From a checkpoint of a small model that answers yes/no questions on an image's attributes.
Model: 1.51M parameters, 24-pixel images, encoder norm batchnorm, encoder depths [4, 4, 4], encoder widths [96, 160, 288], fusion encoder width 128, fusion encoder layers 6.
Training: normuon at rate 0.0026, 6500 steps, batches of 256.
Rows from block 3 of the fusion encoder, named by matrix and row number. Rows with one number belong to one neuron. Each number is 128 + 32 x the weight over its row's rms, rounded and kept within 0 to 255. All counts start at 0. Numbers have three digits each. After the name is the row's rms in percent of the matrix's.
# fc1: MLP up (fusion_encoder.blocks.3.mlp.fc1.weight, 256x128), inputs 0-127
# fc2: MLP down (fusion_encoder.blocks.3.mlp.fc2.weight, 128x256, transposed), outputs 0-127
fc1.19 117:195096132124133110109130130109138096135168163174100113146097098053130189113120102095131132115107147130139019125185118119115130119074156187104130201089124136085138116156098143125075087115131124157103117105212124086130158133166195066137150113176083122123117183085122137154137130121081154169107124151139069082137134117116130074177126138121136115142147125096146126163080165133127127210132
fc2.19 126:134151098206167149101090192177140145127088093095152123176127149161120151105136157167161144143145099118125094107122147089035135128174134111094155086144094107075117111107124106069210154182134150146124125138121169161121113113106148183141087098140096131182195100140170128106132155134127100078139131144094110111151071142076149132104115097099135168140118108198165151118211081096102131108105
fc1.20 088:085090148128105078149097184156132129173108128053093101130108135107150139098101081157094152151219122070074168115140114092123228088108116147097175125156149136051142154124090131125127152132132147124108150144095173080085061208101126133118139141094131152148167175128160106149170156130105183147099138120118097130088130150141137130118124125128076170136106123162108143141086170150171189134146
fc2.20 083:111151171095140070116100046088100113122123110159181139123092174134142154142140164136142145150093118088123128150163131221064185179098185111124151104087140134125135109135149134138139073091084196165103050175124076155156136145177124126134111221190159114096125112107110162131083093126092106128146108118143176152116126114094163087109087160162168084144139140146122138103125132166109129106128
fc1.21 104:137117141155091197162137204149125114100116176089094134142155094099121138117158126157124138140059152126062119101142112129088079129109120115200184113114072186114128076162101193152174089165135155144120141134142067148041128111088144077124134114137088153106125086117132155109102079126143152111184145193087164153187087116122136093165124134118158119114110160172135103067103155137136137096097
fc2.21 095:168121199089098123148147061106157168122127154134104077090149116157138102136154161082155110119124130161145155134070110099141139121149080165074135152146169100114100157129113128177115111100157134129136101142151123121200169067137101190122146105108120130184102120164126089085132090139156165102128095101111075124128175109148122214143153066140055110130089071075103194175175094096111115128150
fc1.22 090:109093114151103140158158118090162109137136097142082099090131119124059169105199188154124132085102124150118156120089161127114086068087189067182144139124106114110133116139121111129148172172168105185094106124135172161103165137151134137122100148174120118076117172147114106118117051213132147085092111087184083060117128110158129133126135164149126116039130134083120116140115153126131176165085
fc2.22 110:126127094065128148159075122148146130135220173164155121122181099158090091143123080172124089147171135171086103159130088175092174089156068143125100182138093096160141150131079099067175108123129172145115168096165138180130157143134141138101204153126102142158134094116130107146077144100068144118094100191130120111088098094107116092146199180172135138131118113145143147132097135147111124115081
fc1.23 100:158145120195131187178150190129094122069070138128096127176132134131145122126122110145124091120139053164157142101119081129186169122108156124135130096109125199089146145135192130156135135117101061044076163145123103109174115152123120163128147130123113041077144114149167119120109163128139133155100116156170146148140111162120113101124151151098164145120098099121054106097134073067188098158165
fc2.23 100:126134124134108169110162102102174177184173103119196097051102153135161137151183107092130125161157145085061100127165128115142162134141112163073141148119148121125138076164062149140110086145128162137129209132113131107090181067134181121159089111111086181170139139122078139129121111166120189136135099081186102098102151101128135142114089134104091108151156090131171154111150164110122159086198
fc1.24 096:110147117083058185164214195145126172122076080138072124152082084181122159146171118155121106120159089110172168091145148100176164134123095152130192137114112119160088140124120063129142116138172142141081135164132063096114131126153069120112129102109134106128154095101105085097117103151167082063161117076131118131128092192151117104090181126140081120115157097128118126113157126131149163071134
fc2.24 082:155130180204179084138146092135151137097114166094150140130140165106116039089115165129130130121077220132164096122138149172152087120165138090073125097118092144123132128116129111156127119111125142168153124091158107092104083126103129111210120164149095121135127127173152112142137105112122147079123158128126080122106092145134162152105124166131141125131230171112141163139098058030147153168099
fc1.25 099:119111100159132152158121165193150073114147095156090112137184140111142102049150142080138093049127181153139201073101131130117142060141124087148214135149122128124147132123108164156132094145090104135171105134108085150082114121195172170135100180142141126095126147183199128144122157104089149131153103092144136140128087080144103126116125134150086074093095151097122135174131098121123169175085
fc2.25 105:166144122159185105119138124135157167149140163084131084126135102178105156133105127132161086130094153153129105184150092175109148155116131153037166162149125078130159086125106136118134141102139121112137154097118164159124160185138071170092141115197049158031133127148111081096041061138102160120145109120109132139079127143133129127112154105134111094177163099129167186107177119108078168138132
fc1.26 103:146134132173073195067147158155144066161147147125131078158073200149187104128128141135100174165116158135126100125154174099126102135072113077141115153121127156133116155184118055128122082131133155142086123135204084148149152152096134134146139176142191182140131083111134176153168144154125093081121138122114097123083108096170115101124135099073092122091045153108145148099087086107156126130126
fc2.26 103:080089124147120087144100131156107188074135108146154106106129136157108139125126160126159172126122095158135102141099126116202091159085101112149108173148120134094131148133111170127116171077119057166126129117140119159160115148070079107180082096111124144123098127123104132087082037135162228108106139065170156115160136133108124166124197137169088176150137143140077092142125105063180098112156
fc1.27 092:121090092126125096112140117138139155178111087061115137153056126128103154151145136116105181125128180129167117160138137087151130098131174122162110114084126141161068103104111183124078111118107175156182196122128157118140155173124075120133123148112127031129082151090102161144129056107117160144116144108163145102115142081189084137155113115183170143152061121097174149173080188104084130112153
fc2.27 117:138135133126144098108104123169122102178123173141097158098145120112124063140140080120119149137141100143098115103149146102153166161094099127087105183137095149129142135119105199085158177131125125139089122055181153137144125126095112113183109128111178224130093161157137065144164113098172072105136135122112079116171152136100074156115107143114138088084108167161120165179154137151069172049052
fc1.28 109:139081131105171190086159152109137116202159134153101153101101148109171145206115155117108146117103117140114074143134053142117121146143102069132119133194145087081143184084166111145137157110092219137121109119085124113148087111151145153107118137134099096141134109109169195116105120101120129155144107093107199156088129106215156106102132127099125142087110186132107085172082131134064135159121
fc2.28 101:106106178096111146098111159152123098078122144165147114152108091094175171185163115167151126090151130134165095100109112182154091116151168110093171082142127127172095174133110144125100255165151099083111111112063148140111134058102171137150140139121139119155146126167135166091118150120136176163163058168123134133133149144177093180119109150131085134089123091112170159104119105136073083136144
fc1.29 099:142102134084118106120135145096204179126179161084185098099167146163095063081103106137105081179126063166143121080183158159097136156138106124161127125138129096136182088134095110155115152126152120127084149072086124145123123179105095156143060138178126119137144100149129123126098136136139111126122163149109082178138100180109147112106121170163086192103149100160063144133228107150138090136116
fc2.29 115:088197071104153140167095168162128092120122085101181173133078082103164150177109151112099162097132069154152193113140110174122117134080154158138162130084081116127134138156091136129088081141112055115115141095187115099145085071106164121167148146066106163119091128112096157182094132117184133179156154074142141119130155089168153136103131121106111142193146152133161148115118075130131098179123
fc1.30 106:144088171151049129174080192144155050174050161127133114128147208140120162147138129156146136161155116094139105131116142104120086159112117129090145135159158145086067154144039116137089170120106178176095119076078161144144124137123157153145119176178138159107152161168134174118114133121122102080136140169151120104108126167158131073125102126137093176058114123121113171094132127150094154113088
fc2.30 101:100079164181129141097125135051162108214153084120139121112165090150105159198104079157189075106153157118107122142066162114083115114135106135123148184114089178143123152091154119136125109098099108180120119150140083111146128158105138161184161124133149142101146111097078097107110170100133093118164142150139174103057133154148093048144082190093104118138107150171112097140158118107187118126112
fc1.31 094:154092186108111129067157164161105093107117153168143160183108090159153093066145119147105108113139167142109171152132155164131119165104174145132093105131124145043097161098078112129108105126137128080143143163157078148168127138106089139137160088139145125126079116131136100115163214152114093109077125144108128181120077196134099083071145133085081183167120170105115195138138148163124058121102
fc2.31 140:107186168162122159134112102150133150106082076087142117109120139159092149120222113141061124169130118116103137161148187109173113090065121100071132133130104140132126096135091109131132165076061124147189105174164131162166128094135111175114159138114121124126067109103162145137107095130131144139042124087138109138118193116128115155129137125133163067161147153170199098051150131147194119120111
fc1.32 097:122118109128138142108134142080102143021136118122079102136092125124135106090152104122153114120191106140147110158199070103167117141094124145102093147124142121083166127093194159103139172094174133214110133141129169199179141133091098118159112132155160084160139144077120114083150155113136110102161116177168091073199147113100077126116102114105091185121156148114120138162136185077139116129171
fc2.32 118:080097122086126126200110128163092125159117161149152195147131068104129085143131148098133119125125104113150136154090114154133127087093151129102172164132077083184187133090144100162086124062138144139123220141047178142103100125135165133098132125109113142120136104120179118125140151109132164086078158153078160073150173148176091141120102156106100186153070134210181125116127146114115128133098
fc1.33 088:117125131122103058207142170135169113106072089136173169136148167128147147093103096144150072201110039097161094133071093063120122146124109156156139162159082066112087122143091161163116105112156116109138124105148129086165151164146107121165139121133079128099148100093139123114137130148074113137185180134126076153105120135165115126142141070074134147124070136156161133109105111154178205119111
fc2.33 106:069189113167109115082090118107125179128138031137150088133140126159137140171151179103096080051066089153140189110133097161104205126092199120097187146140139119122180151120141109136104193131137109119102085144125109140067152120092151113139177135164129185124156133132119135130170132064155158194117107088087152112135113107113161090102155102102106099156109145114113128120154127177129104125128
fc1.34 112:086157152161131186106128163099109067198136108142086084116115075140147130135122129100112136070122079139129065100158080094160161128124098079145084089099104130075132176073117121114147148061132179142112110169103153157202134108090193175121128144128128129135106138170098181104147097095083114137093114116109176207118143130130148130123137106074107127159089149141150148193095165179119083137107
fc2.34 085:081197143147106152178126144085126097184139125127139075154151052132212146109156158054123144075140146133111061127128116128147145125144121118129101103113099105152158157135149084096095165147123130108165121154146152131161190086114156132140088120110088166124093108164095165139128107136106160127146104121154123126116110134106160152132123060170165127087122091110182162214065161065138149057079
fc1.35 088:121142116059150127105191138147077103185081134102147174102176121152136134138111143097146098144184124061186162106115137110082171141132110142133163206151117108147149151121131109094102131167151122145148158172086082108085187110153112064166107152160111077160185148115121067173150102100135118086121139061133120127103126159127106116144159132103102154162089093124137148072122144167152205105066
fc2.35 072:123120148116129099138124079040111161162089092160101122098057090132098201099078079127120134089124143148108122124152129133173101119093139125134161096111198178098117111126125169209129092084151146175088122129093153135158112117145175119104161189150148154142179086164131133105110167144075151214165085147155079071080118151123157126127089119142139166104151150153141114131135086077140097106142
fc1.36 105:140124148152170110109127188056148149161176116129109117111134094106102147105210162165161163063076176161113125090159158076115129155130156085089155081104121135137106101124126121163169101092133093110110087155122184097098117144076134128106157120089174132065223158095131161150151178103115119077134201128139171149102139119080115147114109136115089143124071149089145090119143169115158122155082
fc2.36 101:094104171137133134129119133139090190134160101171182071141112151103131059174189097081150126097119149117114175134106139090147121066160150138140127106088111160113085079156176162114127180112157137148167122156119111094139097157159138151120127158092042176154091123150075082149072127091132153124137110143105108104152104213123177151175164043156123168175076143132115098145109133107122099129114
fc1.37 095:144160146114101182107047153103167089124085126117109133175121108118146166103119108171155163105124137162127172085113151085108179155091143093174124179127166114170118077107084097135152170077217143196151070134124130143152142096121186079132109157134101125100134139171093127114115113129066131130100110113088169161115190097165168154104136128098069097102154123159169097150121126143176078089092
fc2.37 062:128085179145120161097071141081163160091131200110115096124144143130131129122101151116156160081159133134096129117100135073173194107061123138134114125126059155094166110057167124148200161161147150139148114087129143108090154174149134103099121121195136174129139128159083085090109095067121139119164111079151102089118160097163169160100055116146123144086161162082145158147151103110135189117100
fc1.38 102:168102086153137164115134102091131129125139156136106129141126128086124130140153080136175113129189085129149093154129189182120111061181169154114144155097123169122149115090129113131138115104116171147140205085098093128140102125103070229154155118133052120128175110105123121111144075160136118107041151110185133055179097105151139168120124127090103181103119149153151117135175179143090109100154
fc2.38 100:184133120087176200156117136126085084142134119173099136113098153107124134097105166188178135168162116157124130148186183091119160134153174093123095089106144131160069160133090177126130133123157115167177120128072150135145117124109131198111095142099044157135163109108150106109075162118113091110160121158175135139115093155109157139151113113083135062083137069083163092093142147192151149152081
fc1.39 089:094102103118145152090141165144124174164113107161131087119078111128125105142112067130124142097089114131168147179148123116145105098110081081167146066101124121132145151146092123142151143131122129096118102139136128125069121206121134137179156139211044106133080110135131108146104153089115148137074120180115093144201058158144156094078159125187212161222134154124118125166099116135106130153132
fc2.39 092:135143113095085107134104186075142118112140126145119120197176164127110123082125197131156094122124088127103102131151159128218149158139194099118155142175158096091135125122164123133113179067114189172135100117092170183177111096145146094159107087071168147086123125105101134065097066141129161093079110120105121135117177150114100100164169129170099153141117117145105109117122196104122076101175
fc1.40 095:126187099158111146103130136119083123155161130102153151139067109105164107163170121120104110091123122190125103127146147028147081122154110069165158195143105117205192116121122137169180104147164158098122102100151121144116075178118120130151148120107043161165119171158108101104111138157175096091152124138123114139084071159110136143132155131143083103132193142098137078169117131056106128122085
fc2.40 097:146085143119103098158142142049133119124086169126136086114106109079094071076125194091131193087114174128135097156144155131173173127146068155135147136099186136122117160102150113122153115164109113120161080132136112109152108095143130112218119193074184184102117150132103146136123135134119068146095175172136174090083117164149105193127106090105090170158133166136143161174178149149109101141128
fc1.41 101:128110131135125134046184114127123119072162115140165047119062110160140080139171196095154172126089114063100157117109145083099137089157100115107094113154171116082133165105118161102129103103167110143133130177201144112130125132185136142138132119088176110160134154122138167093135133127131097101115142108150140123145087169109098136174105127062129124109097125204167155163167104051190157097104
fc2.41 079:153129116126107111146105137172118129125127139164079151169122143128099221122139117167093111111141110177061073119118101136186100159137121111169141155173114102113044153156089124141134190134121146136121119120099170165081119126098162095216147146134071131096175169084070160186124119149126144166086104175137161111113155076172115066114108161077094130148129162136084086121112150167107099161101
fc1.42 100:134148112150109134118112161107158138160204135108138053164091149121113147122039154102165147091106125122162117116097153134186137113151128125094093153149113134160137134120110088127141115116128153167107081172144123157182150147189110109139157075088142159082079133119161173133036145146163147118088153141119139129155108109158107064055138106156141066158140070164075128182062102088078128124109
fc2.42 110:058150178159119167142103158130106144155106149115114091120128133201151100147087176099133125080039124110174141152099168092170118153144112132114108156159106133188173112094142087129116102088088055122177146152065148132126133085092143165074121089126195149146160154131114127109171115124136167123133086168138135185166196110174121131075116071105125146079117145076109157110106171124123121108092
fc1.43 105:118103153129100164169114197122124093122117126114060074137114144125170105154123123170148128072148088113189153101072134123077105125170125104168130117147159119159126156088144127116082132155162123137125061133137070146144093156144142165122091113167187075153122058175117082160108088157116143113129132135105174053100109149101110105177149121168134204083147111060180094189102143137151107107156
fc2.43 118:163129109145083084131144060152168137154145182146129119176112108167174140113150109069155114124125161109112106139137212119123118123133113092098164163145138138137110095169095143212170107080079114126198143159081061047132161108102086127084165099124140083166069159129124109140113122140112148154181123133130122090116173121169116170104151154127131119147087127054092122146091108078180152118093