{
  "dataset": "regions of photos with short descriptions (Visual Genome)",
  "crop_scale_min": 0.7,
  "encoder_stem": "single",
  "weight_decay": 0.06,
  "adamw_weight_decay_other_params": 0.05
}
Rows from block 2 of the fusion encoder, named by matrix and row number. Rows with one number belong to one neuron. Each number is 128 + 24 x the weight over its row's rms, rounded and kept within 0 to 255. All counts start at 0. After the name is the row's rms in percent of the matrix's.
# fc1: MLP up (fusion_encoder.blocks.2.mlp.fc1.weight, 256x128), inputs 0-127
# fc2: MLP down (fusion_encoder.blocks.2.mlp.fc2.weight, 128x256, transposed), outputs 0-127
fc1.167 108 [ 86 114 173 143 127 155 154 148 121  92 127 110 164  80 112 114 140  79 100 105  71 107 130 102 138 141 125 146 114 121 100  57 138 113 151 139 157 123 135 126 150 143 163 117 132 113 157 143 100 117 112 140 101 140 106 123 129 116 165 131 104 156  98  88 106 136 134 144 145 142 131 147 154 109 149 149 156 116 162 140 162 124 113 128  90  87 100 131 158 140 125 158 141  86 109 164  73  87 128 134 125 116 142 135 134 118 154 136  90 147 139 155 161 105 134 104 131 100 172 168 117 122 134 162 111 134 117 121]
fc2.167 129 [145 121 137 102 159  95 153 135 165  78 129 155 139 167 119 115 137 134  94 114 141 133 151 166 102 151 128 117 145 155 118 122  94 112 176 146 132 109 120 126 141 121 126 107 122 127 113 136 102 110 117  83 135 179 120 171 113 154 106 124 158 123  90 147 135 119 139 144 126 138 122 153 181 135 135 114 119 130 127  98  84  89 170 112 127 123  99  94 166 142 102 114 119 143 147 173 115  97 147 158 114 132 119  95 130  76 153  96 131 148 116 129 149  88 136  61 131 162 176  95 156 125 149 113 133 127 135 101]
fc1.168 104 [144 100 169 110 140 119 154 146 148 106 126 148  87 133 117 150 122 177 131 131  98 142 125 123 111 134 171 127 156 146 131 121 138  97 134  92 141 150 164  84  96 114 154 127 168 131 171 131  99  77 119 141 143  83 127 162 156 112 145  98 154 125  89 134 111 163 144 116 173 157 144 119 148 108  47 108 119 119 142 112 108  99 129 126 134 135  96 145 140 150 118 127 141 110 148 125 128 144 130 150  99 140 122 166 119 105 117 131 137 147 137 146 119 145 141 156 162  97 151  83 153 153  89 138 175 113  98 158]
fc2.168 099 [121 110 122 148  82 139  96 151 130 125 128 128 118 137 117 110 142 131  94 157 138 100 131 132  92 165 172 130 146 146 126 134 124 136 140 142 154  71 139  97 110 118 130 120 136 140 152 116 161 117 111 133 208 138 116 166 112 150 133 124 113 126 126 191 137 148 135 114 182  83 110 182 148 127 119 131 137 133 111 131  91 114 120 132 162 125 149 146 134 116  82 121 112 102 138  87 132 143 110  87  71 125 117 152 142 129 117  98 141 122 150  89 133 139  77 135  94  90 123 104 149 119 104 140 125 163 125 172]
fc1.169 103 [138 119 107 117  92 119 120 106 128 125 133 104 163 126 107 127 133 121 152 145 108 128 124 153 177 184 125 145 121 171 102 201 124 119 143 119 142 136 156 142 124 105 107 116 101 139 150 160 129 116 170 117 101 127  94  99 136 134 126 116  90 123 128 120  95 186  91 150 114 158  93 115 144 158 106 145  50 147  98 143 137 135 138  60  79 128 140 168 119 108 122 160 122 122 115 118 123 117 138 147 128 128 111 124 117 133 124 141 122  97 107 104 142 123 184 140 148 156 162  97 154 144 128 103 128 101 122 125]
fc2.169 102 [ 94 107  68 145 142 132 128 140  86 140 136 105 115  64 140 126 110  87 129 121 143 142 110 118 160 121 119  69 156 100 122  79 165 130  71 142 106 131 138 135 108 172 140 118 160 109 128 127 137 139 125 188 150 141 136  90 134 165 127  97 150 118 161  94 145 126 126 124 118 111 108 100 125 138 139 114 164  97 161 118 129 143 143 157 133 143 134 104 133 172 109 113 147 117 102 106 157 120 148 147  90 129 125 130 133 157 147  87 139 164 166 115 129 124 101 104 146 154 130 137 131 168 172 138  92 115 119 121]
fc1.170 087 [134 101 126 139 141 115 155 120 150  83 163 109 153 105 107 138 133 134 109  83 154 114 153 147 162 121 127 153 100 132 138 131 145 124 120 126 160  74 163 122 150 144  92  76 118  84 132 130  76 145  85 127 109 104 136 110 101 152 127  96 123 122 118 166 149 140 121 108 125 144 138 152 142 123 141 118 149 142 138 147 106 106 124 138 186 181 140  86 178 118  92 103 175 103 131 101 122 114 107 119 108  99 143 107 113 155 115 136 123 169 144 116 136 102 109 105 152 138 107 115 156 129 153 163 127 148 140  70]
fc2.170 108 [ 89 135 151 158 118 106 105 107 158 156 125 128 118  85 131 104 156 142 140 147 110 159  99 106 138 132 146 162 126 105 152 140 129 140 102 110 137 105 174 108  94  71 127 134 121 151 108 127 149 150 129  72 148 174 116 148 107 125 150 142 187 145 154 153 135 114 168 148 104  90 121 145 149 132 118 151 148 143 165 127 133 130 147 160 160 112 153 107  84 175 107 138 115  85 101 117 137  85  99 132 151 127 128 118 125 118 107 113 119 113 157 115  87  76 143 109 131 139 115 166 137 133  75 105 140 135 124 141]
fc1.171 108 [120  38 164 166 119 113 132 103 119 147  92 112  82  85 149 154 147 140 135 125 138 121 164 133 135 165 180  56 155 103 146 139 109 120 157  77 133 112 151 129 130  95 156  96 116 116 137 110 112 138 123 117 169 127 149 122 145 134 113 117 130 152 124 137 126 132 116 140 177 159 128 167 150 127 145 122 115 121  58 136 104 138 112 143 127 123 120 111 126 119 110 138 122 138 129 120 135 132  92 151 126 145 110 119 160 144 132 125 172 130  82 158 149 142 157 147 124 160 161  96 112 109 131 112 113 129 157 136]
fc2.171 121 [128 107 110 148 135  96 135 128 134 126 138 126 180 137  85 108 169 102 119 151 152 120 100 129 106 150 144 128 174 133 115 168  61 108 121 110 147 136 127 166 101 106 142 148 125 118 115 184 146 139 113 123 138 145 117 146 126 109 103 160  97 102 139  89 135  83 153 152 132 163 133 106 177 147 123 134 170 146 146 100 153 144 119 118 113 136  64 130 147 142 128 149 169 128 103 104  99  95  99 133 122 105 123 132  79 141  84 147 140 140 142 118 123 134  92 105 143 181 163 143 129 130 132 117 130 137 121  84]
fc1.172 107 [111 142 110  95 103 127 150 118 124 163 138 152 127 160 115 101 139 120  75 162 163 125 104 192 116 153 146 172 117 106  72 136 105 132 115 139 122 134 115 126 132 100 136 147 176 144 105  89 144 149  86 112 165 151 106 136 155 151 125 140 126  97 143 132 107 129 171 130 142 110 148 167 127 133 129 130 128 121 139  95 167 156 103 129 103 155 126 140 121 103 143 172 153 151 133 118 126 104 162 113 103  74 136 127 137 121 112 110 153 117 130 123  68 144 147  74 111 134 126 122 124 134 104 107 153  99  93 178]
fc2.172 110 [110 133 146 122 146 117  95 125 124 131  85 130  91 133 109  92 120 115 139 130 121  97 151 115 131 162 175 130 126 134 144 148 171 115 154 145  85  82 158 157 100 170 122 102 136 129 137 135 131 172 128 125  74 124 136 125 100 192 138 165 137 108 129 103  84  89 117 131 102 179 105  81 181 108 154 145  93 109 112 124 113 118 126 156 146 129 155  96 116 137 189 124 122 130 125 141 148 152 119 140 144 164 127 111 113 167 131 123 134 117 134  84 142 150 108 168 133 144 131 103 161 141 149 127 114 134 115 132]
fc1.173 102 [143 138 173 104 169 104 124 131 164 115 144 155 130 125 103 125 136 105 163 125 163 133 139 135 148  69 133 100 154 115 153  95 130 138 136 144 119 134 155 128 134  77 140 109 143 117 167 102 157  84 116  95 148 106 123  82  88 118 139 157 119  85 128 179 123 147  93 115 110 127 127 159 151 119 110 108 127 154 169 130 138 144 189 109 131 162 171 125 144 156 131 122 126  79 137 122  84 114  96 151  70 116 115 139 108 128 159 146 136 111 145 129  97 122 112  91 134  93 110 128 134 145 147 133 146 110 128  99]
fc2.173 114 [ 74 122  91 125  83 164 146 101 148 161  83  92  99 131 106 118 121 128 118 159 146 163 137 145 132 157 123 129 120  89  85 128  71 146 155 139 176 112 118 160 118 126 122 117 143 138 113 192 108 109 166 119 100 161 165 130 118 141 104 118 129 143 149  95 134 137 154 108 138 122 161 128 107  85 150 157 152 100 161  62 162 104 129 122  95 147 135 127 142 128 122 148 103 160 105 149 154 131 179 146 163 123 137 149 120 129 127 141 134 122 115 121 130 141 124 152 121 127 127 139  84  93 104 136 123 122 127 147]
fc1.174 098 [127 126 147 119 144 110 146 120 139 153 154 125 120 131 121 128 146  98  88 133 142 117  96 116 184 101  79 123 122 116 121 114 139  94  90 143 184 132 155 130 113 116 123 158 126 111 132 138 125 159  90 107 123 181 112 128 127 131 163 153 113 119  90 123 107 123 182 123  97 107 135 137 161 131 126 110  84 114 165 168 103 139 141 123 133 131 146 169  96 138 118 169  62 175 158 150 131 129 124 147 165 155 118 113 118 120 141  86  88 118 103 115 124 103 121  74 152 116 135 112 123 174 145 147 112 110 110 105]
fc2.174 080 [123 141 132 120 104 141 184 111 136 130 155 121 146 114 144 152 131 109 120  87 120  83 140 168 123 126 126 133 108 144 186 127 120 137 116 111 104 120 163 122 117 187 176 142 134 176 128 119 132  73 143 125 149 100  99 123 154 142  63 129 109 131 134 116  74 109 131 165 165 125  83  94 104 129 135 158 108 105 111 129 169 134 126 114 114 128 171 116 153 157  88 150 149 140 103 150 132  94 163 110 118 122 163 137 127 104 142 108 109 112 115 150  86 101 139 132 138 137 124 141 153 108 133 109 113 159 101 156]
fc1.175 098 [134 141  82 113 137 134 155 132 136 151 142 129 172 118 130  79 113 109 134 113 161 111  81 150 119 117 107 117 113 128 119 110 133 124 140 111 150 139 137 124 138  87  97 108 161 159 110 144 121 116 129 108 104 174 127 123 104 160  97  59  97 107 110 130 111 132 159 136 159 129 103 125 124 155 123 129 122 153 159 157 109 162  77 120 122 113 119 106  89 149  77 116 139 116 159 147  94 151 106  98 114 178 147 130 100 100 123 154 133 133 138 125 186 149 117 127 131 151  89 124 108 131 158 136 144 133 112 202]
fc2.175 094 [107 139 169 125  78 149 127 122 138 127 101 179 121 173 123 121 143 144 120 164 125 124 124 151 133 117 162 145 120 130 125 147 146 116 112  84  92  96 127 134 158 172 156 150 103 101 146  90 146 125 101 171 140 133 164 111 174 115  90 182 139 145 141 151 113 102 140 116  98 102 159  91 170 136 135 112  99 118 116 106 156 165 145 127 157 123 129 143 143 111 102 146 151 138  72  77 116 123 100 129 141  87 127 127 125 137 158 147 145 110 113 125 120 155 145 117 145 156 112 143 153  78 142 101 153 147 109 108]
fc1.176 109 [120 114 138  90 110 184 166 138 124 130 137 134 138 126  88 104  98  63 106 138 123 153 120 104 131 145 105 113 109 136 145 140 111 101 181 181  81 147 152 101 102 114 113 137 123 142 123  97 169 139 132 151 124 133 180  88 154 143 140 148 174 140 121 136 136 125 116 158 135  81 130 140 112  99 120 111 118 139  89 116 141 158 141 164 144  79 157 174 130 166 142 101 112 110 107 118 152 133 110 119 161 123 133 102 124 103 155 149 147 156 114 176 133 103 138 147 109 107 128 125 135 119 121 134 100 147  99 164]
fc2.176 154 [186 102 125 149 101 119 127 113  78 164 121 120 132 118 136 130 145 115 151 132 116 164 125 102 118 194 136 157 120 130 123 115 134 128 126 105 158 149 131 131 149 104 142 130 165 162 102 151 117 155 162 119 114 149 122 113 116 134 143  94 142 107 153  93 143 131  90 109  81 127 121 102 146 108 107 122 110  89 119 113 151  72  79 146 111 179 155 172 123 141 140 130 125 116 132 161 151 158 143 104 102  85 115 138  98 106 114 140 127 161 167 146 144 114 123 135 117  85 123 149 153 118 119  65 157 107 154 133]
fc1.177 111 [113 139 136 149 113 115 107 158 145 135 126  88 139  88 113 150 109 125 123 101 113 131 163  97 149 159 113 127 142 136 117 178 148 196 138 148 109 186 124  81 153 134 123 124 163 124 135 119 124  88 134 148 158  94 120 126 126 123 111 104 110 149 153 119 101  87 108 151 151 133 145 147 103 120 100 112 146  97 150 112 133  97  64 134 162 171 129  94 170 133 100 135 136 169 119 131 154 136 119 133 120 107 118 137 121 170 165 140 151 124 141 108 111 151  72 104 114 113 132 160 173 107 106 115  99 150 127 111]
fc2.177 118 [ 92 168 130 120 152 148 115 129  79 123 106 168 115 112 175 146 146  82 139 123 161 155 177 138 124 147 140  93 111 123  76 107 141 120 124 164 130 122  96 146 133 123 113 120 128 121 112 166 152 141 189 132 177 162 111 122 159 123 147 131 151 108 171 121 123  62 110  93 116 124 126 119 109 148 108  97 136 144  68 138 115 150 155 130 114 149 164 152 128 150 122 159 107 128 149  98  97 129 133 109 149 100 135 150 102 109 106 125 130 136 108 133  83 136 124 117 160 142 117 107 115 116 167 131  90 127 141 105]
fc1.178 096 [107 166  99 125 146 147 122 114 119 138  95 103  91 135 142 145  94  87 161 152 135 145 145 141 120 145 133 114 149 127 113 102 130 161 122 115 110  94 128 126 150 173 101 107 183 101 168 110 124  84  77 127 122 128 118 140 153 102 122 135 124 144 111 126 179 117 167 145 168 134 136 124 127  78 126 170 136 137 123 144 124 158 121 155 154 140 133 162 163 129 145 166 121 137 125 180  96  91 148 159 106 125 145 112  95 154 126  86 138 134 136 149 157 106 118 120 151 172 103  97 158  93 129 118  95 158 113  99]
fc2.178 112 [158 117 120 147 104 154 141 138 142 163 137 159 112 102 120 155 146 151 135  98 100 128 116  98 113 122 107  82 179 109 144 120 122 135 116 107 179 176  91 165 117 144  98 135 137 124 105 122 140 106 205 105 145 138 112 115 102 125 106 131 127 157 141 176  94 125 141  97 112  90 109 117 110 119 126 114 142 144  80 134 134 112 129 134 139 130 121 141 111 104  90 142  94 106 120 132 159 132 113 111 186  93  86 144 126 120 189 124 134 102 135 138 156 117 134 121  95 140 176 125 105 150 151 103 165 137 140 119]
fc1.179 086 [ 99 117 160 133 100 163 133 114 119 115 109  88 108 155 106 123 108 154 113 111 161 121 121 169 158 163 157 150 103 179 123 118  88 125 108 107 112 159 145  88 114 159  98 140 153 132 127 136 153 146 135 130 101 142 155 130 141 155  99 121 112  91 162  97 158 104 135  92 140 161 110 120 158 126 140 159 113 154 128 167  82 146 115 112  72 122  92 167 111 107 141 103 135 142 127  81 115 141 154 121 152 130 103 134  87  82 125 149 121 190 171 154 124 151 115 149 122 118 108 121 113 122 131 135  92 134 132 140]
fc2.179 102 [132 129 175  94 121 122 120 139 158 143 152 110 110 129 134 136 117 134  96 126 160 154 120 136 112 119 128 114 117 141 126 168 155 119 108 141 168 112 126 154 129 116 140  98 122  93  96 121 158 122  91 162 132 108 144 141 131 119 149  79 174 130  95 144 129 143 196 128  95 122 102  94 112  97 156 102 159  90 134 107  98 160 124 120 120 153 124  96 134 121  87 157 119 111 125 197 157 138 176 125 131 147  98 139 117 148 119 121 130 118 104 119 101 129 100 129 166 181 142 139 117 138  87 111 183 162 109 111]